Rows from block 2 of the text encoder of a small contrastive audio-text model, named by matrix and row number. Rows with one number belong to one neuron. Each number is 500 + 25 x the weight over its row's rms, rounded and kept within 0 to 999. All counts start at 0. Numbers have three digits each.
After each neuron's rows are labels from the 100 texts, of 14848, where the neuron reaches its highest value: "fires on" is the input token at the peak. Only what is clearly more common there than usual is listed. The data: synthesized solo parts of chorales (CocoChorales). In brackets: how many of the 100.
# fc1: MLP up (text_encoder.blocks.2.mlp.fc1.weight, 1024x256), inputs 128-255
# fc2: MLP down (text_encoder.blocks.2.mlp.fc2.weight, 256x1024, transposed), outputs 128-255

fc1.418:478501490521504458541492507490502505453467537492454471479514517506482475561529517512486501528515481524538499512508501506499497446502476534506519523519506500519535524504500506524478511519468505547511501514503548538539504472512519547456524481514500522501495477486491479491507528486485531489491525498527487513469504510523491443502504501508519517468444522521491500496503457508509478442474
fc2.418:509526528493496527503522497484513490528502485487491506466504488489478472496519499484507471512493524447546464552501456492523511513452517515501474479470437495482459528523496504450460473512532474488503494555475482496478456446491477491532501474510527545514494488474480481482488516505498514516515477547540492496496495551533495532485501470515481492492486517490527473477509496514478518505479
fires on: "e5" (86); "e4" (14)

fc1.672:532492550521526531511494539554449553522534476507522490460540485495502493487490476496485528482495502495492477498513503491493488533514526515510485495515511469478517531489479514507456538480462506473493466477502518458532516464521460492479533487530509501513465485473499479517464528488505535506516488512524493484484559539489500488480503501471526491537511503500528480473474515497481522529476
fc2.672:543501508502503520532531499466503450467527502514533482462520507476510549495478522506501497478541478556497494486512489474547520502544494496478470445454516497475487476492533526481483506502506486434485474472520501478498489468510494448505480487485464513423504528505487514486479508516457482462497489466503474518494514518491482503497478518497482537499485507478453490498517505477530505526516
fires on: "g3" (100)

fc1.294:467472472509528467496501486488500495471514528550479531515500504468465529506451520476494523485489462516474499494474507513451499493520496509538464529478491523505488518484510516510524494495459481493527513522525527500551497492528508507517522542450484470507458551536525464498513516495490520475492478505496487516473520494505469486519447474510519525545466502488520580499518526480508505497492
fc2.294:539502519514467517448470480508506511489525521517525488508469510525482567501510507477489555497491509514479528462512508503446497537539519528468466507517521526589530499481520501463532482476532529521490472480511533503486488506490490526467518512515504513528493498479474491484530570479460470448489476473519506497440527474528522525513479541501454496494503531531476511514477545497523500480520
fires on: "g3" (96)

fc1.370:494510486494489483514499518520507555463495459476497485481492480514473543462517496479463482502455524551464525509503549503518496493492525523476493547521462505513490499487507467478472517547510488520499508497500481547513506497495500482525459492513489477494476492523534500455461539481516528536501509481529510463489494514511498490499515530473523499472474509513491503450511500503506533540501
fc2.370:473505544520510510548504442481488497456480491472482500509449534517472537488565513498504528517530477478513521525490508524474483558528487479495542475509494526495492511484519510516502509486487476469522505523493507439511531529503545532449482433468489528466483506477500488497433528529464515497513524489512511502508478509481501524526531471517510513510508514469519473507495473517473475512525
fires on: "a" (100)

fc1.44:507480524501477452523502517482526560426475508505557502497476497503505479498490506488501511503442500511489479474512540532450479485515507542521496455512492503518524510483473520482497518489534494535435456494474502512507476481510506523538515491515550469518508572508493473489527549505518495547532458525534520506478462467498505508503540488503493505506486536471511528519497459496502523517476
fc2.44:532496524471499531468514490490484466515493541533478490476468488509485487496521508490525496499481492494487459515455471499488516510542448528519514544512534496488562506542483492503445500497466534521462512477520469505482492496528500470483480549495473528482484475479511479502522519522529494492550495492502488458520532490493505483463530505517499466489459490485456483539487518475505461522506
fires on: "g3" (100)

fc1.82:475517474498501458527451508490519533464478505497493523478517517515470520459503474494503530515449541457474457453481525532480517484534430505468516459521494497509478498551505526483483500519491510497493475550490538505519494513489533485493477481513525502485514473507494513473487498491493496486517479498491510468528478493496527452418467494472528484478491520457526493487488522535542541454484
fc2.82:494497533501510498509506475504509503513520485490541517452501544475468446519523525474478485484478478485490501498507512506492489481483524514529470435459511501490519551518495525476471454522494469487543476526550524511487480467490555518517552493467542532498520522432509525552523514494485510484497508500513510528517482485503445526458499501545473512523478558476473494509508481535456490454501
fires on: "e5" (99)

fc1.628:481502494552488514486558507528503495524508504509495460544522463458506530525480513550544517496503482484528439504535512467531479502493496528468512499500480520429481514452518518470452572458512487508509468536520454522552497460516504507481502490503527505493460479446519518470507515457505465502509504503505516467481552480490490475509463525494514485505530493516454478489491515461529492514476
fc2.628:473481490484481491508442497488430511491490550499496527464534508537489492518502510506515504495483485501531533497509512445522531525476485504489508509492533459487489533509524491462500473468517511487553500483485494474520507486471509518513435490488447506505524521536445481459504536516493526509488464457483460516481471495494466454495477454512507506492514499497560559473521462489528482509544
fires on: "g3" (78); "horn" (22)

fc1.164:525474505485483503544482493519483540470508459531487482418518515506496462497536513497509513477556511523475501516486466505500521490526520517503528475488469516521482445483528524542482521480487483462518483486548448491530490482472526490455455480521546486471450466529478509488486478496518491521549487467511520456505516511501471484533496509499503489483496487494484501480518524540487518532490
fc2.164:512520504490514470555519552501503536495488556520490506510501468495508465523540515444487493470523524498495508483507499494544478482479488500502516485486497479467499487434511520534486527490529497504495475518525478488500513540537537497448499493490530486462495505449532458500503501483491497515512496512519492504455460544518505457544511516522535465485499509515502478528503532506500483502500
fires on: "a" (100)

fc1.636:549485500537488481486488528483520487504531516512479499478462500543504514511457487503514466474467488518517526520513475510469478485481483511488567500549490455507537544444514523530511503509537538484482508507516523504519500498507520506472497468553555432531493500501500501534491508490501529496504461472507498503469554503521483495525535501429471496467486556483488560530484527522511526501518
fc2.636:483533490560510529482461539497493508507508486508504483483472478480447489544494499513501479477502533517509558491506496508482496512512536471523479485505467486507508475477532497503475515463487463514562510473492491497506464540531504484460529493502495518505502504498518454565524466532502503487508483495459517502493476508515505460534470477453530483534497546508523514476549501536496535525549
fires on: "a" (100)

fc1.583:498477523510545472522539499505503413507478524469504465509513535531500547566498499497476537493443527515488508481473534523502511504501504525478508457525480522468524525519498520513484490509520511478471493499483496513495493546509479493518497554507483517530490492452511499518487514534469479533470499498459525472515447503522514494511456504505499501486525519490517492556478476517537500478521
fc2.583:501506489516512502525541513513478514464475524465544483494514510463496503508558520514509506521461469480557493494465507513506571518524498543515514477456502517533477474485510524511507469535539463494542512461538482482519554507529531464514504498526485439479548505511482473528503504491515479512548463469516437484506533480533486480523481508462469493471509515517474544478510485519463461493470
fires on: "e5" (100)

fc1.679:513500451508481502482473498538486474501507516493499484511523492491534546532503499512535504534515522510527525492507527479506514524553460486487507472503436494510520505508497549487511481462470504491482474496479470506526508541502505505508504477479516484503542472524513511551454520489576511512516515490514457483472479513555493468487490511535461481511466453475488496489532500485512498524471
fc2.679:482501451485505569488515497505512499522491520466472492529484494481506528507491501480494482492526482516500454489478535521459472485531490501440484516541477491477519498505514517447539527485494491504470497533485494487528535493532459532525502527473484532495485491527492514504453514479512485512555545522486577489524464487537456468505528514515526493508550438488547463513491488514520525513536
fires on: "f" (100)

fc1.581:491514470486497458504505483497530501456488517499496504491543483487483443520457495505516561543492528548520472503492465458447496484517483544478467511553491508482504510471545481493531500509513461537519496518501552496518527479520500462506516463520548522493539538504519502495507457542514477511543432489542486496486514472497463472470496499498489479513465524464512499499508501513446521537495
fc2.581:468512456525474502524481460497500479497537512526503525506538469510477505473525518462472521474553510476469505494499534513503477474495510538527510486485590504491470531492482498510496513561467499492488474467510494479482514529449494532469524540535451484490465520546498509492482532494491507482474524466517481508495483509515481522481500513530513484520493500479499511527523493516525465459464
fires on: "e5" (72); "e4" (23)

fc1.502:478483536516513457497504552486511501515521532491486528496526491489526491497465479490505529505483481522516489478486450503509510485512508518522503501488477505563544548509493495438505563520552488485516533535498465485499501528463536489494525508500467532547447527497460477482537481487500509447495469533496521492507485447484532504527477512452504540541495505491497546529513512489535537498553
fc2.502:509485519502476482448459514509496530467474530525507513534510488512509510516496504520489541495491457462454535477449500465504485525555512516501512487496493498529494483479550513466559488493467544513505497482470463521531473454541468510485533514512511490460497512509489472500524509509477546465476481469512529448487579468514452468495491498482516501513499476523520525490484506506517482476535
fires on: "a" (100)

fc1.444:518504567524529474515515534496506466458490518510518486463451484527520498482495525497527504528537502532503534483527472530481479509488494520489535482544479538523496505500531536501528509509497506432477504509477518481470512470506495475504480483544477519493450457488496490512479520537439521481500502474514522518491478510465497471505518537550518492499487526510486482509490501489461475512474
fc2.444:501519462533556480495496517525471480489532507489496514499534524502485519482494513426536506469498449527512509521504511449462497539532510487523518465533508523512531488489516474516463462492491498512521471482505510496515483508503518461488495476507519461436457508515512509511517487458486511511488480483469491476547501519461473491498481512513466442546518510490514503492476468480549523469496
fires on: "a" (100)

fc1.70:474459489490502471462498472490491506497477510480478475534492532558502490507495476474532530482516465497510536508445501468504482514567507558466543478496533530516465458501506450540490503499505485519495469502497505479475458515516502477472527524491500534509494503515503479519499552481507484528486494486497473522491501494476504522536542524490516510527490511498490544563480464528511520494519
fc2.70:480500479483533496507441469534475455476527493506494512509455516518514511485504514493500520533516488483533543497494472539457480484495532512475543417469506522523474486504488503548508529478518475492504492483475503472494539474545486477473508490509486533467486523471485482522490562473526486443487468479469496503469475519497507519478508519499485508494470538509564503462493533509526513504473
fires on: "e5" (85); "a2" (15)

fc1.328:523499499559503482458491471515473503500492484497480493522507520522463480542508475479490503535507538483478536512486514501444516484453496505491511506538486516531464556480512494471544524476533533556495484520498528531502492489480562493498498497503460505474462504502488505477506481476511497459514471444494531514508518522505517539511533494530490524464512519542485520507506520511508498535460
fc2.328:510466487479501476523546516488532441541504479488486489512463493525514481523500502507511457451522531486521504504519508521536488473512485496503479459479487524494509485515484497478464520490490511481476464461527494507524512518496463493527505476493477497539496502506470504517500518536516517427490500566476501518509512456514481487500459468487519537482533484508496451475541531522503531509499
fires on: "a" (100)

fc1.676:459494518511511480464526513498448495559497485524526444529533549488515491494505542500521499514506501485489518491500504495502521515555504505453532500503503514515444457457500491530496517481520491471536466501463476517523493502511485494520480485512471497499479496457470500474462473503518514540518542510477486464520467492553517478535521477479508505543515486487515509486466493435514492496481
fc2.676:503441460444528489500479483516526497517493505471527516480511506492495455519479540491493515441512531481526510535500525505529511514540503478515478528463529502452485476514514490554501469479543538479514499485479517474516501453520512461481489494525508506496553516507483471509484533505490498475491473463466509511480504471511521528490462533492567495519497503517520513475512505504502475536514
fires on: "e5" (100)

fc1.184:495484504504459522487485499480446468520543494547517528466532507485491508438489513511537474492494478490485504486544517461508493504495477524512475478466494514506512494523511506510530496510516466498484536509520509498434485526417498489482497489546481487445500531526456528490510492511453514501523483482517533474540502549519508501502461534475546492474497448541494492515491475472475524452527
fc2.184:476556499460470577467538482490497494488503500523498480500536452475516483512467560497527480528484516475516541484520495473483498543540521494524484474561508482509503568496471469487533507472509527484478482504517496536527557507451529485510512477506503492502533560510512503515494486498469534462508510538522525516494517532520488500515506542528502472497514482530528502514496529495488492518472
fires on: "trombone" (95)

fc1.342:505485498474492503514505510511537536485512495493499465547504481496530531515461468523523513549463532491493500543484501506516540506515486526534475485527487504520539506463495535522478468471486517523500481502455514518504478483494526542498502483448481512519500524427519465495541561528488504497517540537491522508467482519467507432507517515467528524526490540472464497488471473467507475505504
fc2.342:497496503477471475529494495494541482516497490508515543435487500489470488527442507514513458532478510519558495480517499468522481498504518530488471539543557460469473523526511500489468506472555462551519463500547489483547495479482518512508507501518487472522502550525521524460488502520491468472482539471502477502503512480456477482517512513527505498474477476522464510481516506483484489542493
fires on: "g3" (68); "e4" (32)

fc1.109:473488502483537459516527511522525510499496451423479501530498447556508492528483518480527540486524517486525509531419453515499518540540496527473521462533516538494489527508476494531510509477503517504505493512481496508501508536524457487503500514521463536471499527516488468498482512516515487533553517498478453508508498473489509501547460480513495495479472492466515528524502493532521482460499
fc2.109:502535447551532511504481521472499506462504478475462489502540521515519503473462467493479539487484518466520530495500491515501472506490493502500488488462503462529485496496509470502518518489494523531495500516484512501483509503552516469512504497504495515539528495512489466532505507518538496520537551468540498507499502518531482476515537442493497531496489483497535537496469490509520468466531
fires on: "e5" (41); "a2" (27); ":" (23)

fc1.364:474509525501498496502488513515486484476487524537559489496482491532463451508522476463494520527494478516518462462461507503497453501511519542495508507512508463494471482471479490466500521486491508502471561518465535459494518465521455503533524503483499516511460526501489423505473528492515490487509467514526486502516500458472464462495495494483490506499507467539511513507482494500546498503519
fc2.364:483470473480497505500488517519470479426517508492504469504527476498463509501522505492508536483488492543470522513510497466552510524468479486469502500501553513551490549504489534501480521498530499460506501505518481520502500506538480486492490502500435509491488532508531500493513540532470416495481534508502505509501539497505519487481490514486516532522516531460520486476534478483545485487526
fires on: "g3" (100)

fc1.155:521494466512521516489506536488500523513490536453514474546463510482527490542517499511509515521499516493480507492433499485437557505503517496515522533476471514507476488513467492504515506495505506487499528531502496436481516547484512491503476524510522564503487536511563515494490474495537530496471500537540537485489512560512479495497506486504521515506516480486473492503460505484509503485477
fc2.155:512513480489486485495542469473547477482518494462504483499505515474503474526532509526537464514541518502487533528456522514483502511496479460466488489488496495454573513496493505500510507539507490575492503537475517495448498518434510532529482545519488483483492493500500489535484487513492485562474494485497502520500523524463472494483487511541491480516503453502495514498490534477517476506518
fires on: "trombone" (100)