config = dict(
    noise_aug=0.01,
    n_mels=64,
    encoder_conv_stem=False,
    text_encoder_norm_position='pre',
    text_encoder_head_dim=32,
    text_encoder_fused_qkv=True,
    text_encoder_moe_every=2,
    text_encoder_slots_per_expert=2,
    text_encoder_positions='learned',
    epochs=36.7,
    weight_decay=0.1,
)
Rows from block 2 of the text encoder of a small contrastive audio-text model, named by matrix and row number. Rows with one number belong to one neuron. Each number is 500 + 40 x the weight over its row's rms, rounded and kept within 0 to 999. All counts start at 0. Numbers have three digits each. After the name is the row's rms in percent of the matrix's.
Before each neuron's rows are labels from the 100 texts, of 14848, where the neuron reaches its highest value: "fires on" is the input token at the peak. Only what is clearly more common there than usual is listed. The data: synthesized solo parts of chorales (CocoChorales). In brackets: how many of the 100.
# fc1: MLP up (text_encoder.blocks.2.mlp.fc1.weight, 1024x256), inputs 0-127
# fc2: MLP down (text_encoder.blocks.2.mlp.fc2.weight, 256x1024, transposed), outputs 0-127

fires on: "4" (100)
fc1.369 103:521494465402520477562550513453510525496478519499544497497537466451518509559466527495521462449584572492476537496496492541448529497551537587490551502556508475500394483510479466455516482492511502482496578502495534538539518510498485515565497466473538481518454558447468535486474533525498464467561489458480530562563482562535544469498495484580474526525519542471533575475540474461495541518481
fc2.369 105:503416529515534415429467492452510500558397549582471474450527501567533432504526471568542445475491488516462476474489508520513491540527505511504520458495500461505479441626512466415534531508533473559487459442501487500570513502520537494519509464409481494561505468538606499472513543484529483530370531528436467426459662554493475498487474496493557491455455539549487474451495531528513518458491

fires on: ":" (52); "3" (48)
fc1.346 112:499506471566455534526537522494455492509454565452509517521469423532544548556484565544527542548451427418450490574514470504449511564551497531485489561530506490486412521525500518532561536497520466530512502550547446531519494479609461592596538445473603509420493544425476491527496479490478450513466571496440528468482437532515471486508526478484516490473540452567560454464506523496505506546470
fc2.346 110:510560517551546503509489489398526534508505529515437421466451539515527484462454484434530477558537585529441510550470469477460528493562487542506516473475440465518492473516532513458542532510495497492446483483556464488495512480443461492385481474444548555481438478542518542479539491517527461518498574439512495472572495497551500528477515547515524501497509507397462499439494497427427556448465

fires on: "4" (71); "5" (25)
fc1.288 090:510482491503439467453445438498470415497504499481545470491498507441511420574454551489456420397513545565535546486525473528448513494528532536515545518488511589470503494481473466528493521562472558461466516474476434552517553466500440544522534494491524489497524449522468584503472577473511537456519383507535487474444462539469496478581497473526519596530450476431486520473518498515478481581539
fc2.288 089:491526515520488502487482530468484456547487448539535495499552445461530459498487496531519506472558511477517505421490490541538521477490502576500494550515539542526557485464478548577568516506572493416487479517522508596462440540478546548490493473561428524543489470469542457480502477424531463521560530550597452427513511440435474485492434579534462520429463526499559484538459454574415466509443

fires on: "3" (79)
fc1.65 089:490589518584544453520549463567500478530488513584541473490483505519457538558476490513475545453431510501525571467520490419486523552519526508502509485418533507490538487542439515543545533455504474482457499560536530538467446506489522498509479481504415491567476583501430483447462492545487544475482512511465531452515483498496487520479441511413458505506486479547529522538482536554533478472443
fc2.65 099:485504523484509511516476502549484498491485507581400541479497478463547384537487511481467497480580532503523487428517476573459547449452567531504558450515480535496551514502466477478456527498511510536502545529452521518504484562544499543518542394504545517514536545528551557490500445515491516475416518586464480486499583561495484546464505500528495487473506414543442492449519515452468473507518

fires on: ":" (74); "f" (15)
fc1.585 090:543444518467493544381563519441440554513544583537462524427473536464464475566506461505509524508547427473524457593557541547493474519477524449456535469573480606511519502493458520518493491583442511437510457514554515551427483497479591459482469464540499388497498465516481532435430548502506481568477468428421495468513506549461543527430496509499502515483525506464562483483521432504499525523513
fc2.585 094:503455486540513563533496459472466443476531425451471440512519507586506460540501486491467466446565494478477528466468499558472571581472525567533446490488446506441386488506500576509504472533548488499477479476492466513451533499493534504530443466464470560549382452480439514484486528559505513515479483589520540494496524422485521459502505546498496502476534419507462521541517585481548513464504

fires on: ":" (92); "a" (8)
fc1.413 104:532513515422506476471476538492440463553544457484416486409535520514548500455399495486494506485487542466420524500529543491503513508508450587469506479575578461563511453515483464498545520474453554577455440494533493561512468516538544493539432464515493455518441478581457492516512559509487563463572451519524471523529484496566459492464476597443522492529469446464554554466454501506521494408510
fc2.413 114:516438443519469503545482450469438477507520525530457521418455455558473457559418512492476485531487523577451501530575517461529470529455524548491521524465579503544492511509461526624520429476459542600430463521493595539498458513524566478467495455487506505478459508489500522592538533482482564515470551563520507537437456487496482429445525485557499502507501536524457523484453473519534530515548

fires on: "g3" (77); "5" (21)
fc1.285 102:399489526441515442515494471523488540543491429561507578529477431406415461469477486454523564531539492516485496451514524433464526471557483497470484496540604546512513535487560491515565535508524463535460524466493418550437474602491401481497454547510492517537479546471534569447448522518473560464487461487462430508529500457477505521541501554507470564450511522464494523539459490456460481565484
fc2.285 109:499454474508481409464493484466555529472500534469508528534520454522442514541521494466570432496516475540430512467485505553528478524399576525491491511461487490575490561488486531518464435486528503422534489512430479472487508494445524476580500509476469519378509459492471517504569486443578453478553447517473550425489501429476467522537522562483537512456477521476512492450537571516454568499493

fires on: "g3" (100)
fc1.714 078:548504479584555492536511487511564550565527496463534489511463525429514530529503523559512540528519463485511517493578553464510544535529499545542519537447494551490493556520534534419530511500555482465440590496440488586468473535611499478537511539565460517561590472478493476451487530462457517480485496515534463461504463467487509494512534479432400571409504553539473555470478524477464534520525
fc2.714 080:539507524463476552437515466540514560561479554587547508430531420486479505467495467503505512509526458514503541526453519460430510480497484482505504479502463526525542536538492458487482474466410522502487466514448481521460452537484568526538494528522584516469503470505511510408575514493506506502499475507472517496431470517571521496482589517457491453555486504437459510572467511563445461554514

fires on: ":" (100)
fc1.320 070:533508524523515490529533505471500514440525514436486430463458469425511421520404527432442504444537517461483483479516538465499497555524468526479508558413454525473538479470522515567531602484460506475437534500506471458508434489529533453499435461512484507475478547534441446510423523502435479518455473449442518488505466459526482547521571533591488556526482475539493553540532484522481527443539
fc2.320 069:464504478598510546478466512526551503495453477524454566488535545480528581453530474480519466533504468534425487512480504550564485488496541539544508556525558528456481504413501496489462574465500580463516460509548544535472499482521487535538363572473488490478493413501494433549519493506466451542498543547435473496484444434502487449487488470465427461548511451477485525474480470425505530433494

fires on: "4" (100)
fc1.219 087:494566455503535563480491511566545466454529503500481439392453506526528463490493550448445453442591543547440559457495469557473482517555544557479528498452619419480454455563414528545464469506525550479457560514439533529557523530516484501500514527523522512543542463485558498470498581427484448511555500458512501388442470512518535491517473503553438472509483521502513485521477425494451514465445
fc2.219 092:493457505482565500513468518461546468462461553478519509471529454508421446473512517583479475494574497435495578450434544506546553508435478519462473416535408458460513505502533441462511443435502464504507446476549503407467475467509556506527493448443484509518499548520594576467493558552514504461434526463483479583568556526533556550474494522497551509531584506452487469470463488564472499477489

fires on: "3" (100)
fc1.546 112:544593484546486470546507386458558602434473483433555528523518467497486483516503522439536594498515545437553525477486550467527423451487454517512461518480442465519501544491477469578492539535515515533577485482474507479527520495398461478493551527462480515495488519546542555502538444517507464589538458472519550510482554503473576502477487439496510551565476464486516459457509532481538552500559
fc2.546 105:430500513494503428484542518474565546442584449564497538532527502449558497484479463465473489421460504535536529464585487471546444494504466453446463427554541525500492505470448536457562504523561509461496467469514467446541454527516536469469556527432527478558451444549534532465513492498423511465529479457517490462521519507506480535472470517468424467548466497542535535498560424469545479555561

fires on: ":" (45); "f5" (43)
fc1.114 113:497504471541562540484586457567577459576554532534519516523497468511535472527493525458499473463540517504582515483488536527523536515558495565511503480512550469562502525477471590549476504510477455562467485605514545478542468540555450541467551488398470500476534529492488545480476439525500494543484456544464460456544473560537499492549539566505462501488483489531503531477515532475524388492566
fc2.114 109:507510574524523502465540466403502451468538590540415535491460470462495522528544477478482511577555457504472455476520519513524515542460494542463494491490499578537536433527531516458527506590547431502483495506463502501428539483561539493489501505456499516438522489534560498488531518495567577530486466463517420546477436573478458513468423478479453441447484468505541532499496450496570512462561

fires on: ":" (35); "<end>" (28); "f5" (7)
fc1.734 100:496469533565503561474525492458487541495499546575473573485549474518520551442460506500516429434493467516470457550479510463515464547522554478518549555576495509467538530469579552500492555559424501510438458560523505491527589452554485547497508526465517526474511423469517581498476520561520491458537433539518465501528464505473475488544532515565582523481536582529479543578467501491546525472564
fc2.734 103:506542500564508473466522490562539440506514527471553451494530554431523485549564511536499580481538463445566508510509514526517580500412518466526515469402471475499541505472455388469519490523571513471506505605480506497507506460494580519516522492492486456488502529408589435425508516455545465525514467502472458519521541448526511525566549510519504467577465474449549361482512502458465429525526

fires on: "4" (61); "flute" (37)
fc1.423 093:483494561527511501473518551522424435534472476531471519468450484534493459576520510459512439526531480547543562509526487518539535524446514508505526466446528454463487515587478438466505481532521526507493495502488540527529497488448459571519498465574513552471532485478518563532520467466462513527579523483466506509487388520493479548483458552600417540464604505595503462480512587531482520492460
fc2.423 099:562442484527450455534525462502486530576485557506548464467503519423473460401529539533502468493543484508505469511410527514471443524537499478507435492465450531514447552566524458422526498484413476507555491411447473530508544490470481431547501567483451491512522532501601494458529493495525474519466449510505497521459475487498429487504527472526464411447450518414466467489435566544453521489427

fires on: "3" (88); "d5" (11)
fc1.428 111:483455420574493482504503507500472534464485456541455549506496525473541544543390495567490554568468439454535531492487516529475446534512486466469559409488532540446483564558501509530541529533467514540543498496522508436513547513520512478501489465428529507504493462495475501465507473532453467526587471522451556440428495391489434513516500584477469524547456478451440478496533553499518551529516
fc2.428 110:497445515537478519468558518479495527543430574548496628548516521496533580479498423511485491519531455456577581471521504483402476485551426510481498469455511488534524468472543495384465548547531499491499464572512518503480486550477537502459484514454491492370475494493510543519478514582552494485474465571523484547464554455586455565492489527542525485597451513454469542569567576567513451460493

fires on: "g3" (100)
fc1.44 094:515484429523518530547560537509526509522460509520507499500452445439480541561492529521481495550497505473417556449494510516444526480433511508464572509577492541507597523520463460493471536504481453486478444542463461436521527528433495524473503458521477517498505474524550488545555445563545460501433504510456483484449483581400560515581522443549518556515502524461494459508501548454458514525465
fc2.44 099:586488484469540428563488454544482497524544512521491498530509473488522509490424530528579534508471501535533505436583509462511448477576508433480470550606437486473535539515543478523522419458530507572452518490456501584491537562491447562584492511523468457459457456578506456483542450485490522518451515479502502379503528476437499484496509465503569407493564519490457466538457495543485500523498

fires on: ":" (58); "e3" (31); "d" (7)
fc1.743 091:525527455486536628475524515481450538479559495493429527497542551511504514523495536506413528552514516453446491508485506442470447517540510519507560470496483486615491506489498541463458555527516576468485420508452451492519533573505507481546506524476530516474474545495454501532513434552513561500505460450398535500596512524421519518463491434531502530546416566496481427583444549529534479489433
fc2.743 096:538551475452530416574522559447494487462472477543609488459412509514506523502493513484560528525626496532501405527479439455441467489499481524543427521498401578469595439497456515489573584509479540469450447441540532462456493513519471506537448481489447530466426482501536497453517540518485545550489550597543479540504497521531481478458475512453475514471578495433529481520494476470455474492513

fires on: "4" (100)
fc1.119 114:477510484515547468477447488495566493526523567560496469434550429524509516502489557526490462495519551538521495458472532541551451581563423486510469531516525487494454473555482568505488485509520438429510578503543528571541470494542505501555491551476386533525558508508530560492511540571492476439526486494516513450529462517515515480489504443550476496473467545474484485544525511572528527504459
fc2.119 111:514453472505496486507466530543480522462520500476479554481499491512485445472537489475449435518501572575541571540481532509485518499523519467517481527508499490473488464505442406433489475494488493491472474424571480440506557470431596509440489495518498478490579514490477585527551567474505469512457450412440424462516535578596502512462506507501487508502537504449402556431440489483417522576490

fires on: "f" (94)
fc1.464 119:528511507561482451440467520532450476504539472470518501457461500463459523543539487554486531496524435482586481549544515506548428508538392478567513507430520494470460534531497530492487420542464458506592433460583557529485479524508592533483467458487462466489572426468454533505497477521459502553539502568444539515448518514507518516527486530543478452457511477511531456533544495475483571435453
fc2.464 117:531453469542485489414556522433493497460540462466457576508476524511532529514488526555477479499491546475510456444528566418475500507558535492526378547477517536483479486498445515542526441494504469462561410428504494475436448419596480502505538508498532490474443521545536479433525539519525475566564498584511537486504526557515486472487514561495478533521513469501552613455557512507475463427523

fires on: "3" (100)
fc1.577 088:497488521540538492479531441523480479496491505479529472513461478427446589470366483484522518479510487531537555531556453454426437503535508489520490488486497495433601498518439480504572508491476444512498462411442530513492478502514498475463494547493489452450446495548527505421492509525445514512515488522418581518558485463511430445504609532455469489487516509517449487484501502473531507472551
fc2.577 086:514566541530529487509503517479556483489539584509481473482543486451473487499434405516494506457575493517514600416482507473437434467452441497502521508528451521493505478504547480488530481460496519537487537494488453478520510463510525468457491499507504451469443477533517540529500475544567487459505499591457551517447542503536504491528469506575596518435485479500494429428471549511465467523473

fires on: "4" (55); "violin" (45)
fc1.578 088:565530477518519463461556466504452524479447520455541521444528498499484477420502542517481407492500477495540542544521524475455424547541482515485465530522523488459457481450499544545495572534486548518550511511439555517546534499456472479429534537458535520479522431448416532439507526479449516555475513495488534456439495586526486550430505517523503558466542572510598561546522556442528579528451
fc2.578 088:480446502500491572589466550522522477506500554503452509525547504468531576498542466478511506521480497490493464516492510438458543468424530527526588466556453453537412491501513442465477527508553511532426501524523508531539505455496523521490518445538478536480487549452443544458535455475480554559506566471464533562542511489523449447518574589518494483530517440431481595470476508531473495528452